A small contrastive image-text model, trained from scratch: batches of 128.
Rows from block 5 of the image encoder of a small contrastive image-text model, named by matrix and row number. Rows with one number within an expert belong to one neuron, the router's apart. Each number is 128 + 32 x the weight over its row's rms, rounded and kept within 0 to 255. All counts start at 0. Numbers have three digits each. After the name is the row's rms in percent of the matrix's.
Before each expert's rows are labels from the 100 images, of 14976, where the router gives the expert most weight on average: "place" is the part of the image that holds the peak; "patch colour" is the nearest of a few named colours to the mean colour under the peak. Only what is clearly more common there than usual is listed. The data: photos of plants and fungi (iNaturalist).
# router: router (encoder.blocks.5.mlp.router.weight, 8x256, trained with AdamW), inputs 86-171
# gate: expert gate (encoder.blocks.5.mlp.gate, 8x128x256), inputs 86-171
# up: expert up (encoder.blocks.5.mlp.up, 8x128x256), inputs 86-171
# down: expert down (encoder.blocks.5.mlp.down, 8x256x128, transposed), outputs 86-171

# expert 4
place: top centre
patch colour: black
router.4 097:177099182150127075108178125129094091181163146159064107115116155149115162182054110084122146114112069145186140046138150135148114116155103124114099159138129149094126164160097158114152139155160156122137097102151144175136082183103102168082109071168117088106145188
gate.0 105:110134173128117119105134131120094165103142078126146112130143160144096165177113079120127160145185131099110117140164153151092097121144159102174167125120145179127098091131134174195061142173145095157174150109094194095089093144102147041055148104108110131115052130
up.0 098:124133093097139126168170127088110110174104173090122139080132130117080089104177117117149148128100119104122155119041173127136113164098124125117108111176143153133112092144119114128185085092126091169088061138194110111218146089122110190163137183133088135153160159
down.0 106:161148157094184157145139171085135138163152107113152110128130175118102136132123090174119119153095128077120119160145187116118142093217149152108129125112149119127081185105142170074130181150154065123160140149100116121040099106142117056149060129169121153120110074
gate.1 098:107137149090156145141101125106113137089085157144142102113107147136153173104199147165164181176101122097088126143155200141134165068103105156138102094132156141121073134169129195162053195185135130171130113101109064088164165128124116121147141062140130143115121075
up.1 095:114197120072112133092079135125174127128129076126035135127123116179168069073102096155184148144133118118151135160160092113153114065124151113186163124228163159142118130162067140160173191127147181129162056107143072108138140123145118170175111083218155125127095111
down.1 091:152164099180124130098153080165129128092178168169148175219223085141108138115113125112122155162132071154118102092096132185113177088081149166079132127126115170169137149165224115131113103094117133137144074179189083115136115130067161154126136113089097120164131140
gate.2 093:050167192075124139069161167150105142135162106122161176159154117182114121084179104120122146062105133173102071108110143114150134115103131139144139154146158132123152171089090140097118080075145138060142064121159144090066089130195095161118112132135125160144140117
up.2 092:209135137163158137155186062115160113108150185152158143150103150107079104148072148072123094155117106149151122168111076120090135066145161116178174139130095109132096150141128196112142218117119118155102205108116168125148170099154183092114142118169116105107162118
down.2 092:122106194220158072090102113183143078098199161160163167107087120131156183101096138141191116156099087140129113152134172085101122097104141113069154111124136110112102121124089138133124133062159125090112109122148158132174136191082118192112189130134169121120033158
gate.3 100:124090147193161124148109102134139169128179068132152126148132168167105140139164125128197125145116171166146126093151146187127159117139195167133066165108119085163162126105165128149093111161158063169148093123109156149113066164133101141121171134112161111121100131
up.3 103:126127165176149127137085091140164168169155056113175147144110173158077138140184125109177121144147156144148130086151120153084136086160138161097090170129121077151152163132186139172130130179140088145148097107100196195147074146109111126085133125128139155126109130
down.3 092:118164042121178074145137135111132168119145128126117117137134071131135118134103115132165098143121151146120100108081135174075148124088128157164131123173181104158166085165142111112138205107129097197126134093080143166114076138127162158123158161127171162081130108
gate.4 096:182155118133140147132047154110171079075103096086158090167104069145102121125156095153112136092114091108126199105142163074125102201085168127094127131055160160126117167150130173156144130146155111158119143162089162091158096101190115131166194116079133091094102139
up.4 106:115085115112129134123173153139134095151187149110179102150119102121145086084099099161137118109113185114094200121194078147150127117116195182079105102116144125136137125140125141130116130145158115136099108166158102162173141086138137065169194083125178101176131132
down.4 101:105134099128141130135131157109146133086152114129099151115139114166116120082097118164151091172125070132137130097103129114121124092114163070142187106129102120119098103098126170137116175046080102101113164145089104087134092117133162113114156161158096114152067134
gate.5 107:165125156081141067098144151172154101122108152092127149107146104169091084078177139091045125115143131111094141107159086093132030158119133107099153147114153169105132132054086094141116086093160111132153131081139152116118147127131070156156131159120070091177134142
up.5 105:202144125152132161093144172116130092124152130119134117152153187141181144120125128160090168109098091144123101130157099141120148134126157068164087133131105112119084135161173135101062056111167119149178088125110061146069148143165096118156128051089128094177105151
down.5 105:195137072124106137120110105097078229151105080149102140118123144111119150125118080154183108109127117129126141145149107200104179109134158143123142112102167080117158060104119135112172158143154182119112088147102116116138169126087155143122107134092155181147147109
gate.6 098:127151137111147085116110064119174104135135127097112159125117167123103158109138089146056123134152118126125138144154119096168133134189096134116141146111165144131096055153133151109132067102150138067104085140147057041126119152086130133138180113084166163122127084
up.6 107:046083067100112145098166184118087160103109116133108135176128045187159091146136100133123114157140148092140193077151063156160116128146127142078167163196076157118155145103141097120128147099113052109132154130134205165118114105135140129162145102102146134183083119
down.6 107:114111108180179100102129096054146113094158105094130127145118135117126125109130099158138176083137141142125169064153119114091112034039146109093165155179112104140163099119131140152143132140075077171131115124128065158103140126095096110078155102171125176131141151
gate.7 098:166133123105140147059135114116135142098211171152090122125060132137128121187163099155213122200138154140160118133151142134130158043129115114122083135138106068194104153147130127139125135159148097113144060119070126105135080147153128130092129135139187173115133105
up.7 103:108088206179126111150128179130123117080023151162180136168175069107164135088110135126086138099131104152179093115114145129183089211098139116126164129125131133105114094130108137159179150083077139152126162110140116099149101093114110120142106120122116109149130092
down.7 106:218151127093178106137130149110098110133143097185110081130136120100110126155110070175082138102116146157172155144166134125124124197109101175140138125063141113153149092102107133080090087066111148151152201134161090123130100078099124112123154082107083165061080174
gate.8 096:134189086105059145140156083135106124154148092128121127162103113113089112106124160119124118173111107087133055126147194164110128112191128088106116122146074169165103096129145131168149124142120183149040160093118039132149122204115154112091068117115115091102181102
up.8 096:113085128116153133133124122184167145096085063117131114158125138118118098161129140095123133118157147135183153121089091113131112145082153099148172163136118149177191138109175174148078114122153112074129145134150135088134152126132162209110106122086148194117150114
down.8 096:148162161141101134155085110120154148100195102103143157133142136137146113084173123085153139153157108155138174104091128140196123127117140117076088053117107149075126091129041112123136132121119163122152095129135157116129102133178172172131083176119187117112164084
gate.9 093:116078111133143149113092102162092154112128160136080117132174163163103113155141105080169093174127168073106146172135096098098097049115126141148092122085106179158052098133207119202188204073068096103131121105200135109158130152135095180135146136092152113201119158
up.9 091:173137129214165105135155126102122151172096151131133077156160133161105126093135137113100138114159157151090135157103168089094096084146082167117127128110130127191078113116157132100123153186172171123156146085134154091133130112099128085080053163114140085135103116
down.9 088:133096149196159068165150075089111119065097128115128095140142098110179080090117126108122131088155180084088139107086157110140130199134122187085167123140115131129155061111117064118135066082154119145152119150163130108107174161122128086117131131139158128139146139
gate.10 099:172120149158142116154126114156132108146118155150165160140073131111124125107176184117152111112117170134131087114166144081124133193168155140169092076006156134172104102079102102199124114155168156159136180126106131131157118127079131098163123134103128137110114148
up.10 104:200170045099092113177177085137119076155109140160170182135118146140202125185148109096159132132084122130117165098123172130118043136121100104100071118119139121102203171098127109185136145161160126102152080104131147117136161037093152164108116113166084130096159154
down.10 100:087131138106160150117133136134120201132157188110119118077180108097099097137116136186143085101094120126114174116116098109112161163138122107073114131135144130099157144132050145164113131127123103078154190096103099104069108163151154112078142158115172154082082116
gate.11 109:108114156104128103085141120132104114103128120124122106151150171111127142175162101095127174148135144123189094078109140089100162150098132123171137149099083073124150112128165101087100123097161142120102051164092136142098133078095114198182052140092145118073115103
up.11 099:154156153132114185117108084113119114178160099092103155133122165145133138120080114150101112149111145171074119150110118137166084130126133119087132143134149174131074154139104127163188159148080102076155173163166135130112091168143131129147194091121124185143122135
down.11 106:143077124138123064104097160123173205137102107074151149131141134114100137113144122182099156169150133144148104183200134147101090185129111153147156155098165142053075196153090105119099148076117081129124123112154128118105159112108119083084151143154086179113134148
gate.12 098:169108052123119130123102155119077179149126165193144074090146117123179077139156167139132041184063170112178151176136181127137142168145128069131075121115110127133145099074112148118123180108109124125149134191103145151110139092162126144144059140189140123110130083
up.12 090:150170117111128117153114189104092170106156148135180133142126135090129139084102135121087135113155022121102103108085141148121113191169171081105143100107168138140134088127073126162121100162137127112128133095146132160176087151160176109119153132106099103109169144
down.12 096:131113126157202137101149109109104113166100136119108084134102123071110144095104134117099119105112083152103138129117124062205163143126161158116110144142156160155147088144120090129162191117134174084113200095128156138083104124077132138116167146180067135146138151
gate.13 096:110093128120124206101106116162059104078181135117118158110162132142146112091104177145165188113135127143103165137122109113168147200086142132072129210062137135122179102127168113137079122112088088128146146175137095122118137064128107127097204136126097116146094086
up.13 097:139160143114170105202134115107169111160163142092195125130152154107165144124109124157087149144133160166148173098116131122191129114167137211121171113145108202199056078111104071070126095113092102084172076140073178095180102194159205100161164088091132140185115162
down.13 082:150116141144111112094104111121168179068105118091117159147113121120117084167201154125112177166118137173114105104185144158153181128103105054187162091103128095144055119114151166120166099105141156179123140123108126175126042152196135113139078148116161128144144147
gate.14 095:044084068159098189140176194126110115100123149184093094104148141140140130140112114140176145162146082087137089128140134103131162157131194142103160192127172112153067093076116105115140130127115102089128145125185082075110129151129109125142114081153153132143109153
up.14 091:157159163156158073126095056154125129158123127112157146151139106104125120100126136110129122098102164174096166160086094144081096094115066116130113084124074151121173139173145172118085106124160120200165108131099147153096151141113122136150113126113105098100141113
down.14 101:148175139139100070141108143153157119151135194140128120131134102119129143151112120144139128109113126200169090090173108088124144091076148102149172145143128148168138097079102155054138130077109131164117160090165079159122134116098114115110205140138108126087093098
gate.15 089:165076121121116149130115159120162140145118092128132134089134119117093147091132204126160132197118096133076124159164164117165182224116128151141142150149091143125167088107145098107099148120120108136155149094152059150159098112131099139131073150116069121100132028
up.15 092:108125159124087100149194127120151098177144134109212112181180192086160143069099097099111108124151121180120111149083108101138157139119133179086121157115089190075073098137131061141120095156149121149158114108140111141146125108132158135118083137103112126147139189
down.15 099:134110135102085133151150127185101141167091095117108059117150129084107108125094070116162121080180075094133086114130157131151120089112093168122189149102188146125140097096162103139134175058090156124150130097133119133122071149101129139127135140093112139081128069

# expert 5
place: centre
patch colour: white; pink
router.5 109:108112106116146130141116120141101134128162140160133134095126111074121126148121129154130104163141108075176087177112214118140127152080069151102176089166067160108154102090116069096137162149114114122129118186055118093114110077092116075121121100159158161070077135
gate.0 099:020191087128109157167154103154112128115165161172160131147130129093126083090169115204087127147100059126086115136089152133140082173150132168113097109131146169171135075128143141142155117125056137145107084149142108117163091115155132120162040101153066140073085114
up.0 100:092131140132101185191124061146148135092157178186118159135178128148144097165192153170091105122115091102106124110081147105104097148142119142114136139147154128134147114122182098143111097140140133152095135126131104151130075120149131175102106091138068148064167101
down.0 091:122181110151144177150079172078133195122127175046107123140132073126145140105118114129136190175116120170140163124129098126166126187163125085137140111143115134083080173167172170112120113182143147152105134184114146155122096148164107111121124107105064116093183151
gate.1 090:090139137137090183180139135149145143130102155106176174145161141215153193096099089142061132175097110184107105184148155080136151119123095132133169058104131121129080086152119120071110131151085123120125126133153094116097108112101120142156156173074136116093106083
up.1 091:081136120103106080150140135141140143112142141108046094113070116170126109110183155111108159075133084112143173112115120142096090161110122130105150179123138121135145121129112114173188120103131116162129171071099133135065099086111120188123095127140109172141168113
down.1 071:198128104138071113104187155091111068141133122168139122125126148127175112099163111095151118114088115114138122116127078087168149095152136130169133174148098150080188150115119120092112108127128084114153167124120167098116096164092085085173092155144133185153096134
gate.2 095:167124186128177161121162100142112125110172128148134151184123153061089142156140085115044109108118111123132079142128149082135105121065133100120073134119192111129137110105164140105150126134125187098078165083116162099167169163119132143202113187133148188189139110
up.2 090:137101133134147110124094109132117064111134152101106102112092107164121158176115114145070128144136143149068104150137134081129165143104131072173039091085124131080154090144162146094099107122103099106179114102166113133144132165160116110126079086122148058127108184
down.2 084:127151145144228154172108065156086178091160090175185152134109175143109113128110140157131143097148160148128061130069146146128096141116140150100113106112137184158123141117117157085170083136134136130042160119068138093177200129130134134170131129140161128146134146
gate.3 106:070127113123115111106091142149118136110150148156156140116071138082112167159163176104168126150112109102107141109128206100118125140087175120111147145117150176115130127090108094129167069150064114127102130073154177138197088127085068127128101128146144082130093157
up.3 104:056127139130116090114083153103132145116143124143114113104074116093139145129125173143170160139135121079137116119149197084135127138100170076117157149121149164138156080107136096099209098123085128119116129110133205123200073121087081126136109138148141104105098144
down.3 102:118112204122100152183145159125125159123158088078116131136111121148127159182110157125151130144147156108136162134153136105152090118105105207117174124108069144124133085236127135097113167129134091193151150239150148137147128144158120193133112130115142109132100066
gate.4 114:131223140115129150146091143136128081167107131106152148153123092078123149188139106106170134188098113152147066101102148153072211078146153137144145090068114112148112161121110087065142101140066122106144127102140099094071069063108133183122121097118113147097107146
up.4 113:126180166138123140157105163139142080164118120121136159154137097083133138169141109143193138184113137151149063092091168130082187092124155134138139121074117119180088162110099138066137110150061128099126131117143115081049082069125133164137127097126122159098098106
down.4 110:110106177132099123114115132132150117146186113136110093109144149153151163160128128130076144128140113125130100140135107116155163074198078152156067126214047124122100151054044108109131127131147153121153154104177141123206094160185098136187125065107122126182122169
gate.5 096:141147114149131103104116109127066162154100159191181152051211105081118084113149128084090197123170126128101155124124104177088088091127139111106172126173192141131129148132116154162141068104096156143116147073137133164160126083125128186132171151102117101122120105
up.5 090:129134117113139123096130122088078154158090180233209141111128102076101087130130142053065193118170143126133150119112142162105079120124111074120172088159162111099109116092067180115143066109130162127107150103122154116177088120180151171137170132085117102151096130
down.5 094:067143107127074153094210145176102101100154070096146126161117071125125127170140108074177154210121158112155097117145112132148064202134130167113118183178140141078094112181181100162139113079140051101098105132116141129118147136128121176100122105056173144116141159
gate.6 099:123141099117103108140165098130061175081102117177145161045115109148124110093140127096111139121152143098130127130093103179102124123122121163158182113102129079114168119135189196098146144096158086120108184136057156153154133141135170150087128112178126149102073148
up.6 099:098157087101108127164148108102086197089099152154104150053122094135169105090140101097088144115137138081134159124113124166118101121147122162165168115102141083137171085143178182090166133095156075123106180149073155158139136150138166156113142120156096139119083157
down.6 109:113139071109159167128147139136123120111131163095117143163191179158124130180167136112150141161158166164157127055082119089127127186167071169129063164148146098154169183089072094184161123109112124186092142133154174140146153124071150116097096182136144186081158132
gate.7 112:087138157151153134195130143126142156094101103108112216152117121103164187088140086167126086108130077146051084194120162146118131106136184109137089082126122144174091105070064142113125068103094116063130088148148128091053150154106173123157185096116133190149115170
up.7 101:114132123174146138057178102149081182133129097113167141127124130080101169182080111115143148148146144179148100152140129173086163189162149146147152116119075123127119159168133084190175128126074158137139130125161103108114137086100129087141134080130143123045085179
down.7 108:170096119169105133198128159132150128115154146131142106093126118079179163116106143115135144130155128149206127159174102127135060095118157134077182131123095108142176053165142168141158186119138142149122113144096125162132116059138160141112136121123144087154149140
gate.8 108:188115056149118073092204103102201135127121122206164079146129143142134094101160135166131158114141139115156115098123136171104147156165140135160142168130134152113173114077120134118141095142114125105107155152095129075113071090191119129172148107178147120149132120
up.8 108:045124197113148156132089142134116073102139126069074158149135139102156179162110104105121134135166094116096138154107095085129125108119105115084120131119136144130123164174135131144081162108153145123166102080134112193157165164086157109065124068072121149113148127
down.8 107:126144255099128132119142135138177147190223123156024138111156096148117107112119158111118117068131174108151154137147142165122141136132117183137158120152109153174149150125165116129182145107141085116062153139112134127123131160112151136103154106127143142140123157
gate.9 102:101204068116131113134113143093100146108143141178183091137090159097131157135108180095177109124122145138175134141125112112160126152142118152111159124126044145093091125123110136080137168110106140189079154123091106130169102155180167098138116084161122135118150164
up.9 096:098194167140096070102098105125143119110116112217143140163129106117116158133125146114059072124136162117178118117109121094180140152137077124131164178177139141064151102104146136177141119112115108141101162187147130103107166105132154125061141134163140157198102129
down.9 089:139162094121155143123155115134132116143126118142127089126053175174108173108139169086126126188169134145097166143153152128133109124171141142137126125153125137083183103106108108129151100160171106155140165113144175139060169161137155125134082128195127125124122159
gate.10 109:095109108128111096108166175132068112085127113183215149106102124108092139176173137105149133186149100184108112139081171126134153083093111111185093149107106125121091155167173114123150169140139151134113148202146160037152082135154147105120147100149137112116102157
up.10 107:128132117142164165096116116132149124153145154090097117163193177123135132078115117167148154085113119125144159094179117173104066128159115136094138145117137166114134106086116147148069082141100090099131137081106105179064159142128124127111145167143118130165100091
down.10 112:079123177092083131090154164161107139112111126153119159121147105090165085138149141158159146097182150154186110144106111105146143133145100090106159115150141119155122104194164127190177126127115106157123114144160063129115129078116163112062139111141134137078138069
gate.11 097:137121085115171144118106112114089126166103138164120080177168114091143142186194122166108096123096148150106119101127191130117195169090145181147129097105134101138142149125124070089158096128157161163116119076106073164182154125079137090131130116122099108147089156
up.11 099:161193135112083157190165151104169145086149091115099141091095145147084114094054115092123152137155117118154178150122056131205055117178086097154135143134130142122134104111132139114114140108096129075120110165133231098121121154139068140108129135136172140141143101
down.11 106:153130112136141088119107212049167109087137139119151124124169153146083104190125095113138118159090079077120141172140073127175115128107090119102149147151138175176079160132141146126200127139093066103105089130172085125157106123172118107119200156129124074145095093
gate.12 081:113165182081127180090139180107128158139130192113104108111078132080144095095098191103132164144135137134116129132150083109176121159144153179106082127102150103184099146071174147163192169126106093115115090108072122124146106140113132158124163162120172112147176122
up.12 085:116088080086147123155139118109141129090142074142108117134159095172062156145125126172112106147111159153120126111164183183154125104136136171189163150126159129180165177168079131110123101109066112081134090152118142136089126151111121136085142069097082143117090057
down.12 064:127151175114146098102089150165118119185145147096118117079119160099169064117137061161120138077052085065137132133135119126145129178122140164113153108168172157147153120115129120135138170228137088152162093113138093079126074147126135084144126161089145066182176156
gate.13 099:144110089151094073091129095109158078127131096192194171158145171131120107190147117148119113143097147121100121101108096142166147102123138129136129144098109100080088080119093105143157131148073100105092103148118111077147111178158151143105112182137165128153128052
up.13 095:109151127103103168116158158118103135104117173055115129106078110172107139108109169125160106078139106125159122202167122111113145170113123089103098125126124159175131158110174090149079136097119137122185102115136146149098175108101139087151163055106101137078116232
down.13 091:137128125093164165108128093095191077066181163113127119071088138113151138184097128135061148127093092099155180145170140103089143140127113175048175114127096098141117148093159145146120184109113106152089142064174106118147116120117150096089135097114103120170072095
gate.14 100:098098153166153108145141162161121102140101112121182152170122107144122108149113125149106160163096133155155094134082162084117108137153151111176163148171123115121031083144149130115135126159146107191161153134151110127117057165085124140104091152095146186117135127
up.14 101:140138085111111098152128092060188161122151128149074120083154106087125121113205111098094107129114073087188133131145137191162153177150144112098101178134139117074137096130121146065141084123089123080101074158098188133170154159140132151099160117173096111143103158
down.14 107:153095104147136130147109148109083120113090144141104076111115122153070131166170143121118171097129134148105094176139071099093151148131111139115168134143111121084152188107127118160108116187126106083150129115100111166128115093110085096080112136143138203124198092
gate.15 102:155166135055114139087108178138088149189144106126164125158141106103108165117133115164093151131114086105124179108152097123138121129156170136120086110115115131138160146174161161073169093115142162081113160158144075139096068051117104127114068129144145136099174150
up.15 096:149128118203131168151152106088128061104072119115115142123101142140167092118129073131110087142168146093073108125134146117172107139128077123154170105126138133086111109098124099161074115164142119140142139103134140111195135151107159129166166147111126131153061090
down.15 096:109098116136155122168088144170135132104141127085171097083159171102109102157084129152103114149098089091160114156123127169126133105095080147099099166119109105110155174102109070137104112124117106148106133119050125137068114090115137188084086146115075132155104160

# expert 7
place: centre
patch colour: green
router.7 105:116121106119097120182145102076167132129106053088050129133134089123122100110109099073129181093144140114179108039177113130091154142130085085118084179092146091159137111125099135087148168126102145073117159110070095193134117154073104175137123154103134083094145124
gate.0 104:123146172085090124170201094161152107114132115174146137110117133087137112102177136163075130091122113107125167163148101100116083154119089161148180066152130123158133163131154091112133159152115112136089217171100152133165133126151161123148194130082106123123130105
up.0 108:139194201136087128152197072147177080096079095155139112128165154081150140117137108131077168093116089144131107150148100142106128144096114138145151106117185082172172122096107066149090106154112118153148139108116175054173090133073183152119170129108071132147125058
down.0 104:116127087155149175045127169097132140152134161162211119109134104090075175124106102134117111125120097144095151142095101132099128115065110131103151114091128121130094195150093131059157158151158145120140101149134097120151101195164145090107099100131128088149092159
gate.1 097:155118117103170127150144141147099099114105141112069081138199183103150120168109134089067130142190163172120061164099091156168140145106116173152144134193115129158131101109126119143146041133143149117178136072129115137146074120213118091128103097071139152159109097
up.1 093:144107082106137103108130082148124072150089107113119121186200153105145162141208144137053122135158119114197151125119115131131179138162077158128177114118111142149125094080073114112124131135135122118150121123132103166094140164227113095108093083081115119165157109
down.1 093:120127159140097137142164129162036126108092196172171095140111132108143093135088105157135060124123120186177184122141170118126124150096155075137108152148101120110170067104110148116125133137147157107107114093111162102148136161143141151155099171116183144116101118
gate.2 099:137150079151161148104121140148097115101122137082111187110163143058123119067098093147099167143146121195147146137174128167129154070185146070161126075162123148076143147176104092201110137106108104111128141080105133164116056110119125202125146119109147099123144089
up.2 102:141131147094084127075129070136172159084133066126088087126115098210142081163098113107128100127129171133092099088120094109098106164113107169110150148092131145172097066090145161119154132167153107092117111133168092157087152181162142072131097065129163120188119184
down.2 099:135097150075166130157139145145143168150126121134104143101160102108140153135142113061186110127141160116067143108086102142192071117128111107127137142190183125155108088109097116135154115093183064175143087160121178126072121163091125183135188185092106130221113118
gate.3 096:128087137160117083188186122091083102180147138100096104136128145144174127076196164155115181169135140144093110188084104158075125123086171142111075094126138079206197104158136097137145114111117146155145098121107101126158060090133102175130106153185102101105109129
up.3 097:136161101118156139155094083150173158101119184132167155107117147117111128159097144142151087132114168140139129098146147129173118130131116091149189119136129113111087159146103132100095099137129140142116138116156132087048136152119146072127157109114161114146159120
down.3 098:132183148114139107187158123173082188074099065117101147103136120100079175110093141179127133133124173149116136094103134076131138102185144126110122170124165158094107135076193111107143125139152097130118055093126081097084099108083069127140146158176091145088118167
gate.4 101:055163177111157144168093086118097139140141119109105108153133109115089140182130163125137132129113081094116118082095117153149111154088168155181158105172162097097171114139110097167066105087167123128157109092147117070174126071135085143140109164121083146115106088
up.4 097:114107133203136140184118052116127149121136118085120120140146127144078133147137130124136112186159115162092141154111075155158149112078154120122136168108193123100151133131110075139084092088142156118166075113153097086162130133122087131119067183145136165123125106
down.4 111:119125144128072155137134097092146114141135136112091086119214089118179172143195095145147135109141097181154107135132113143153144114108150149131113173168129042098082111115115072151124089128138074122117163139155111177154122103143163130137094153158109166147165075
gate.5 109:207093174166155139160107124109134111148105087180152166111147108043151114171146097165143150100120162105163121066135142097127133182101132067160135156167167084146153149128062112100172099139205122188068151160131155115198114152096072124107145193112080110136120129
up.5 106:098126147162141099160128064098162140123203079093164084136107117101068145147122161089193178144135128098131126148080143112086160081134126100143081114143123151082138126151135124114115154134119146154135134079192199159153117161101095132098092156091087170082050129
down.5 101:135158145114101138117142121126076095097164115093206145087077116100156153123114123155106086151097122128119161119119163136134124088165155100084105100144153133061153121158099123110102137148118125124192111150145110096149147177097148132104193069105109087123109145
gate.6 108:145157091147130134181091120113099120144147109123105153168125140066128083069183116135101062151091091173143161083154119165138160103159073132110210112098113131122145088097104040081093150135101108110135154163088193162094183126145079143169109101093142147132132089
up.6 107:162080200132143113174132108162138100160125077079110120148138156070162179139115151136113139103185047187172117100119096118074149103105110138137193193099118123112152097151140104110143113108145086105127178035178094117092133126060118146048148104034129111211104103
down.6 109:104146169096103107091172128195087109118133088154150143136080101119090096184132046147090128157095132100116138094119119160124093171127131125155085146065157102119104147174141152133135135149088144151097104115106111094154171137132083080035155184074109102115122153
gate.7 097:199136140196150152116080104160139094132137104146119079122114113172095168099141167092115076115152150173115157102097065234091096164142142160132120147149111168136059130125109112128167090089142070122132137109084126168128120124181102129142098105168122157178175085
up.7 092:106131160113129113063127095133204136103181157156152091071117130067153183124197154176063070124098113084143155195108079170107169151111129132087130118119104095079090159144105139155140160173110052161125033146149154155078119137097111155202133200147099118104139130
down.7 096:137128144097117071085103112133139111156097159152096140133198105116113132139146140138186061192076139145151171109153129123127108089125183171146106172174106106120101071108085132112166180171075169157127105110165117085132103142125141114141098176067057150213148112
gate.8 100:090099144103111115164171118167138094107134159129107116185117111163117136129124136154100137125163170106132105190170129123132170149145111107112163212077165150152146154142113156131062156176189138156073181096100220147136158134127146085135115091115106163169109114
up.8 106:048171118123067099134144095082145098096131214139152149144082093169108158101153112187081118137153146133168093174151090094204111133100123149162146111118143143137058150127113159109087082129156151062079120095095142151078159107161144106173059075132163152157165135
down.8 103:141119120097107121135133125133167108117142158132105134119084134196101144132076135123191113125120118135200152111090126140141118031147174103082106080080078142138088087188105119107133123141104128102108135091172143106152139094156128139159131131078099106162145107
gate.9 096:158047157158066127121176117127184106100112153176135165143128124180087121171134157143095171124100126130155120145115120156169123162104141098133148065087150164126128139167047146158083179109146106135150116143157138137079118090168149150157118164148148190114105133
up.9 092:114167115105167137148122144144099123154191116080131106126107120083114154114109079122187107129172146142070127134121119129069188142109105157155111159174069098140098136081181120107186057095065157105120140129129145144138138159089143110138120107081160105153147129
down.9 094:162133085126112108125184084119175153092131167101103127089086131188107140120101134104093133084082154111161121111165144125166166059128154120129152137115203141187132107092146098137117118150128168157147119061159163177128148094157122130110132157143152169184154193
gate.10 110:092179084080130144187166167098101105100090126117105166113133088146101093179131153105183133163131118102141079173157112093114087127133136059128124083171164135151130101057120103128143125148150163149137128075115118109137118092106102123133124110107127160102145188
up.10 108:137126120108082142137184159101095088130137103137150113108170091137088127144121118088104145124156109145106154141171083077141142185137132188172118069153112127107140166133176097205119112210061161142151139157175096138065121071111081075146122120155169142104107111
down.10 104:157113173191145120130109101151131149144108135160126147134145106093109119178101167115113118139117116172147125118144191053177085142140104079112117142080099135092069135185108112089125113108215124090122154151148141146180062141125154126083138124104146154092110115
gate.11 100:085091164116115104158214113146100102129133130096161124141094118126139148063125153137126104115149130096111133080108063126108161063090114114138141078141094149097137129080119111188119108084101159118145132136080114091113146187064183176159142188129161155150188105
up.11 090:133159121137150130132157130187162155109106127095075122111101111146136102107079093120145087142132154122152123108190147089113007158151201043149105119145072113117111128185162134130177145132148101146108158128110174163151130142146137121126053160184144092119127206
down.11 107:105136131166172062151135108080081146170126119110134152052131140107147133164168155100124197070078155141128093114124092080130068158122092144114087096153177149162138137119229074163142083125163093126204138127117105104115133173205086082068187091124118112163160095
gate.12 096:127210140074143142217081193146114142126123127077104142127113107170122165145122199090117128137086167123152164126084104165126159118141137085057097108127115166124204079156053105218115144119164167081132166131088129094160146106128153116086162160138164109127091143
up.12 090:134156140110125132177129159162150111161118078167116162093154135116167181149131149128145129121180100103175129148148139116087109100100149108092080109125158150129098117152077150120079143134150134092102168128156118122091098141167136153119145161163159111166085125
down.12 099:110188118161134132143127085163102181180107140163121066112087107127126048091133127117162134122123157122073112097118056122146152145221178076117136146138110107142100152140098117082096139128167134121113133116099088087108174087143147103156117050154156144166134125
gate.13 090:117157107108068144148093079139139198061141107145103176123106127161198124150152109092097127111170129104115113123149118108181106109094118086126148133153101142134165114075113093166163103111088153164096137166086149092110173109119132173171137111108162115103136151
up.13 092:142122112128055148140111072141159172096162103134063153153148124167155154158146145109106108110176145090126123116140120107167111083080116113122164133107099141148149119107100103133172175152113169187083141138129185100096193097099142140103164145119141154134126131
down.13 095:045146115175141170116117140097104139143139121133125207143101128178175144087091143103045141137165137061150155161059155164176120070177162183106125159139088073212072116100094195092151140123101171172093078084089119117137109108163145085142152105090168143117128210
gate.14 103:158164146105098183093100099155091163162181096150125088110091077125140176120153127128078134111088142128173109112118158151161195107115198128099071094075139153134147124151125157131128127188058110126128115161148132158126131150117090170145166148128112167161144140
up.14 094:116153173104144074138149163143151090104085170092130166122080122087141153108134107104124123142162099122107104174127116108085095137061074082123157110158102087110119156165159096130135118087201126153083117053139124124132113124157172117124130108089154114128132105
down.14 103:105110104084143088106124101130134186208123116124105120134113142141129107153147129122109115162088123081172133111159105090172123101059144096145168165109083119110127082198100151146094143135055133070156153153175148162139140144097164127134117138214164151122169104
gate.15 101:134020109112120151188109126139132132126136105105132105093129120187105150124107079109125120122096117090096146130128115125162164092133116089098100095086104108147168163135091144181077121140138120127118066155160149144124145174115124135099077147127139166148128138
up.15 099:117206163137160096090170108114143126121135170166111124161118109078140143113133148197134138133159140150150117117146126159119098190117165146198169131184137140096084106149149098078157133122151135168102145094117131129123110096175148130175180138161107113107142119
down.15 098:112132060114126091085119162147123088114140156122105129126106120169181147108125080116155106133140111166198100101119092148080138178048130145147103151174163133099141175108163103115144143134082143143136177160142148149109102140137156150155109113125138156178115116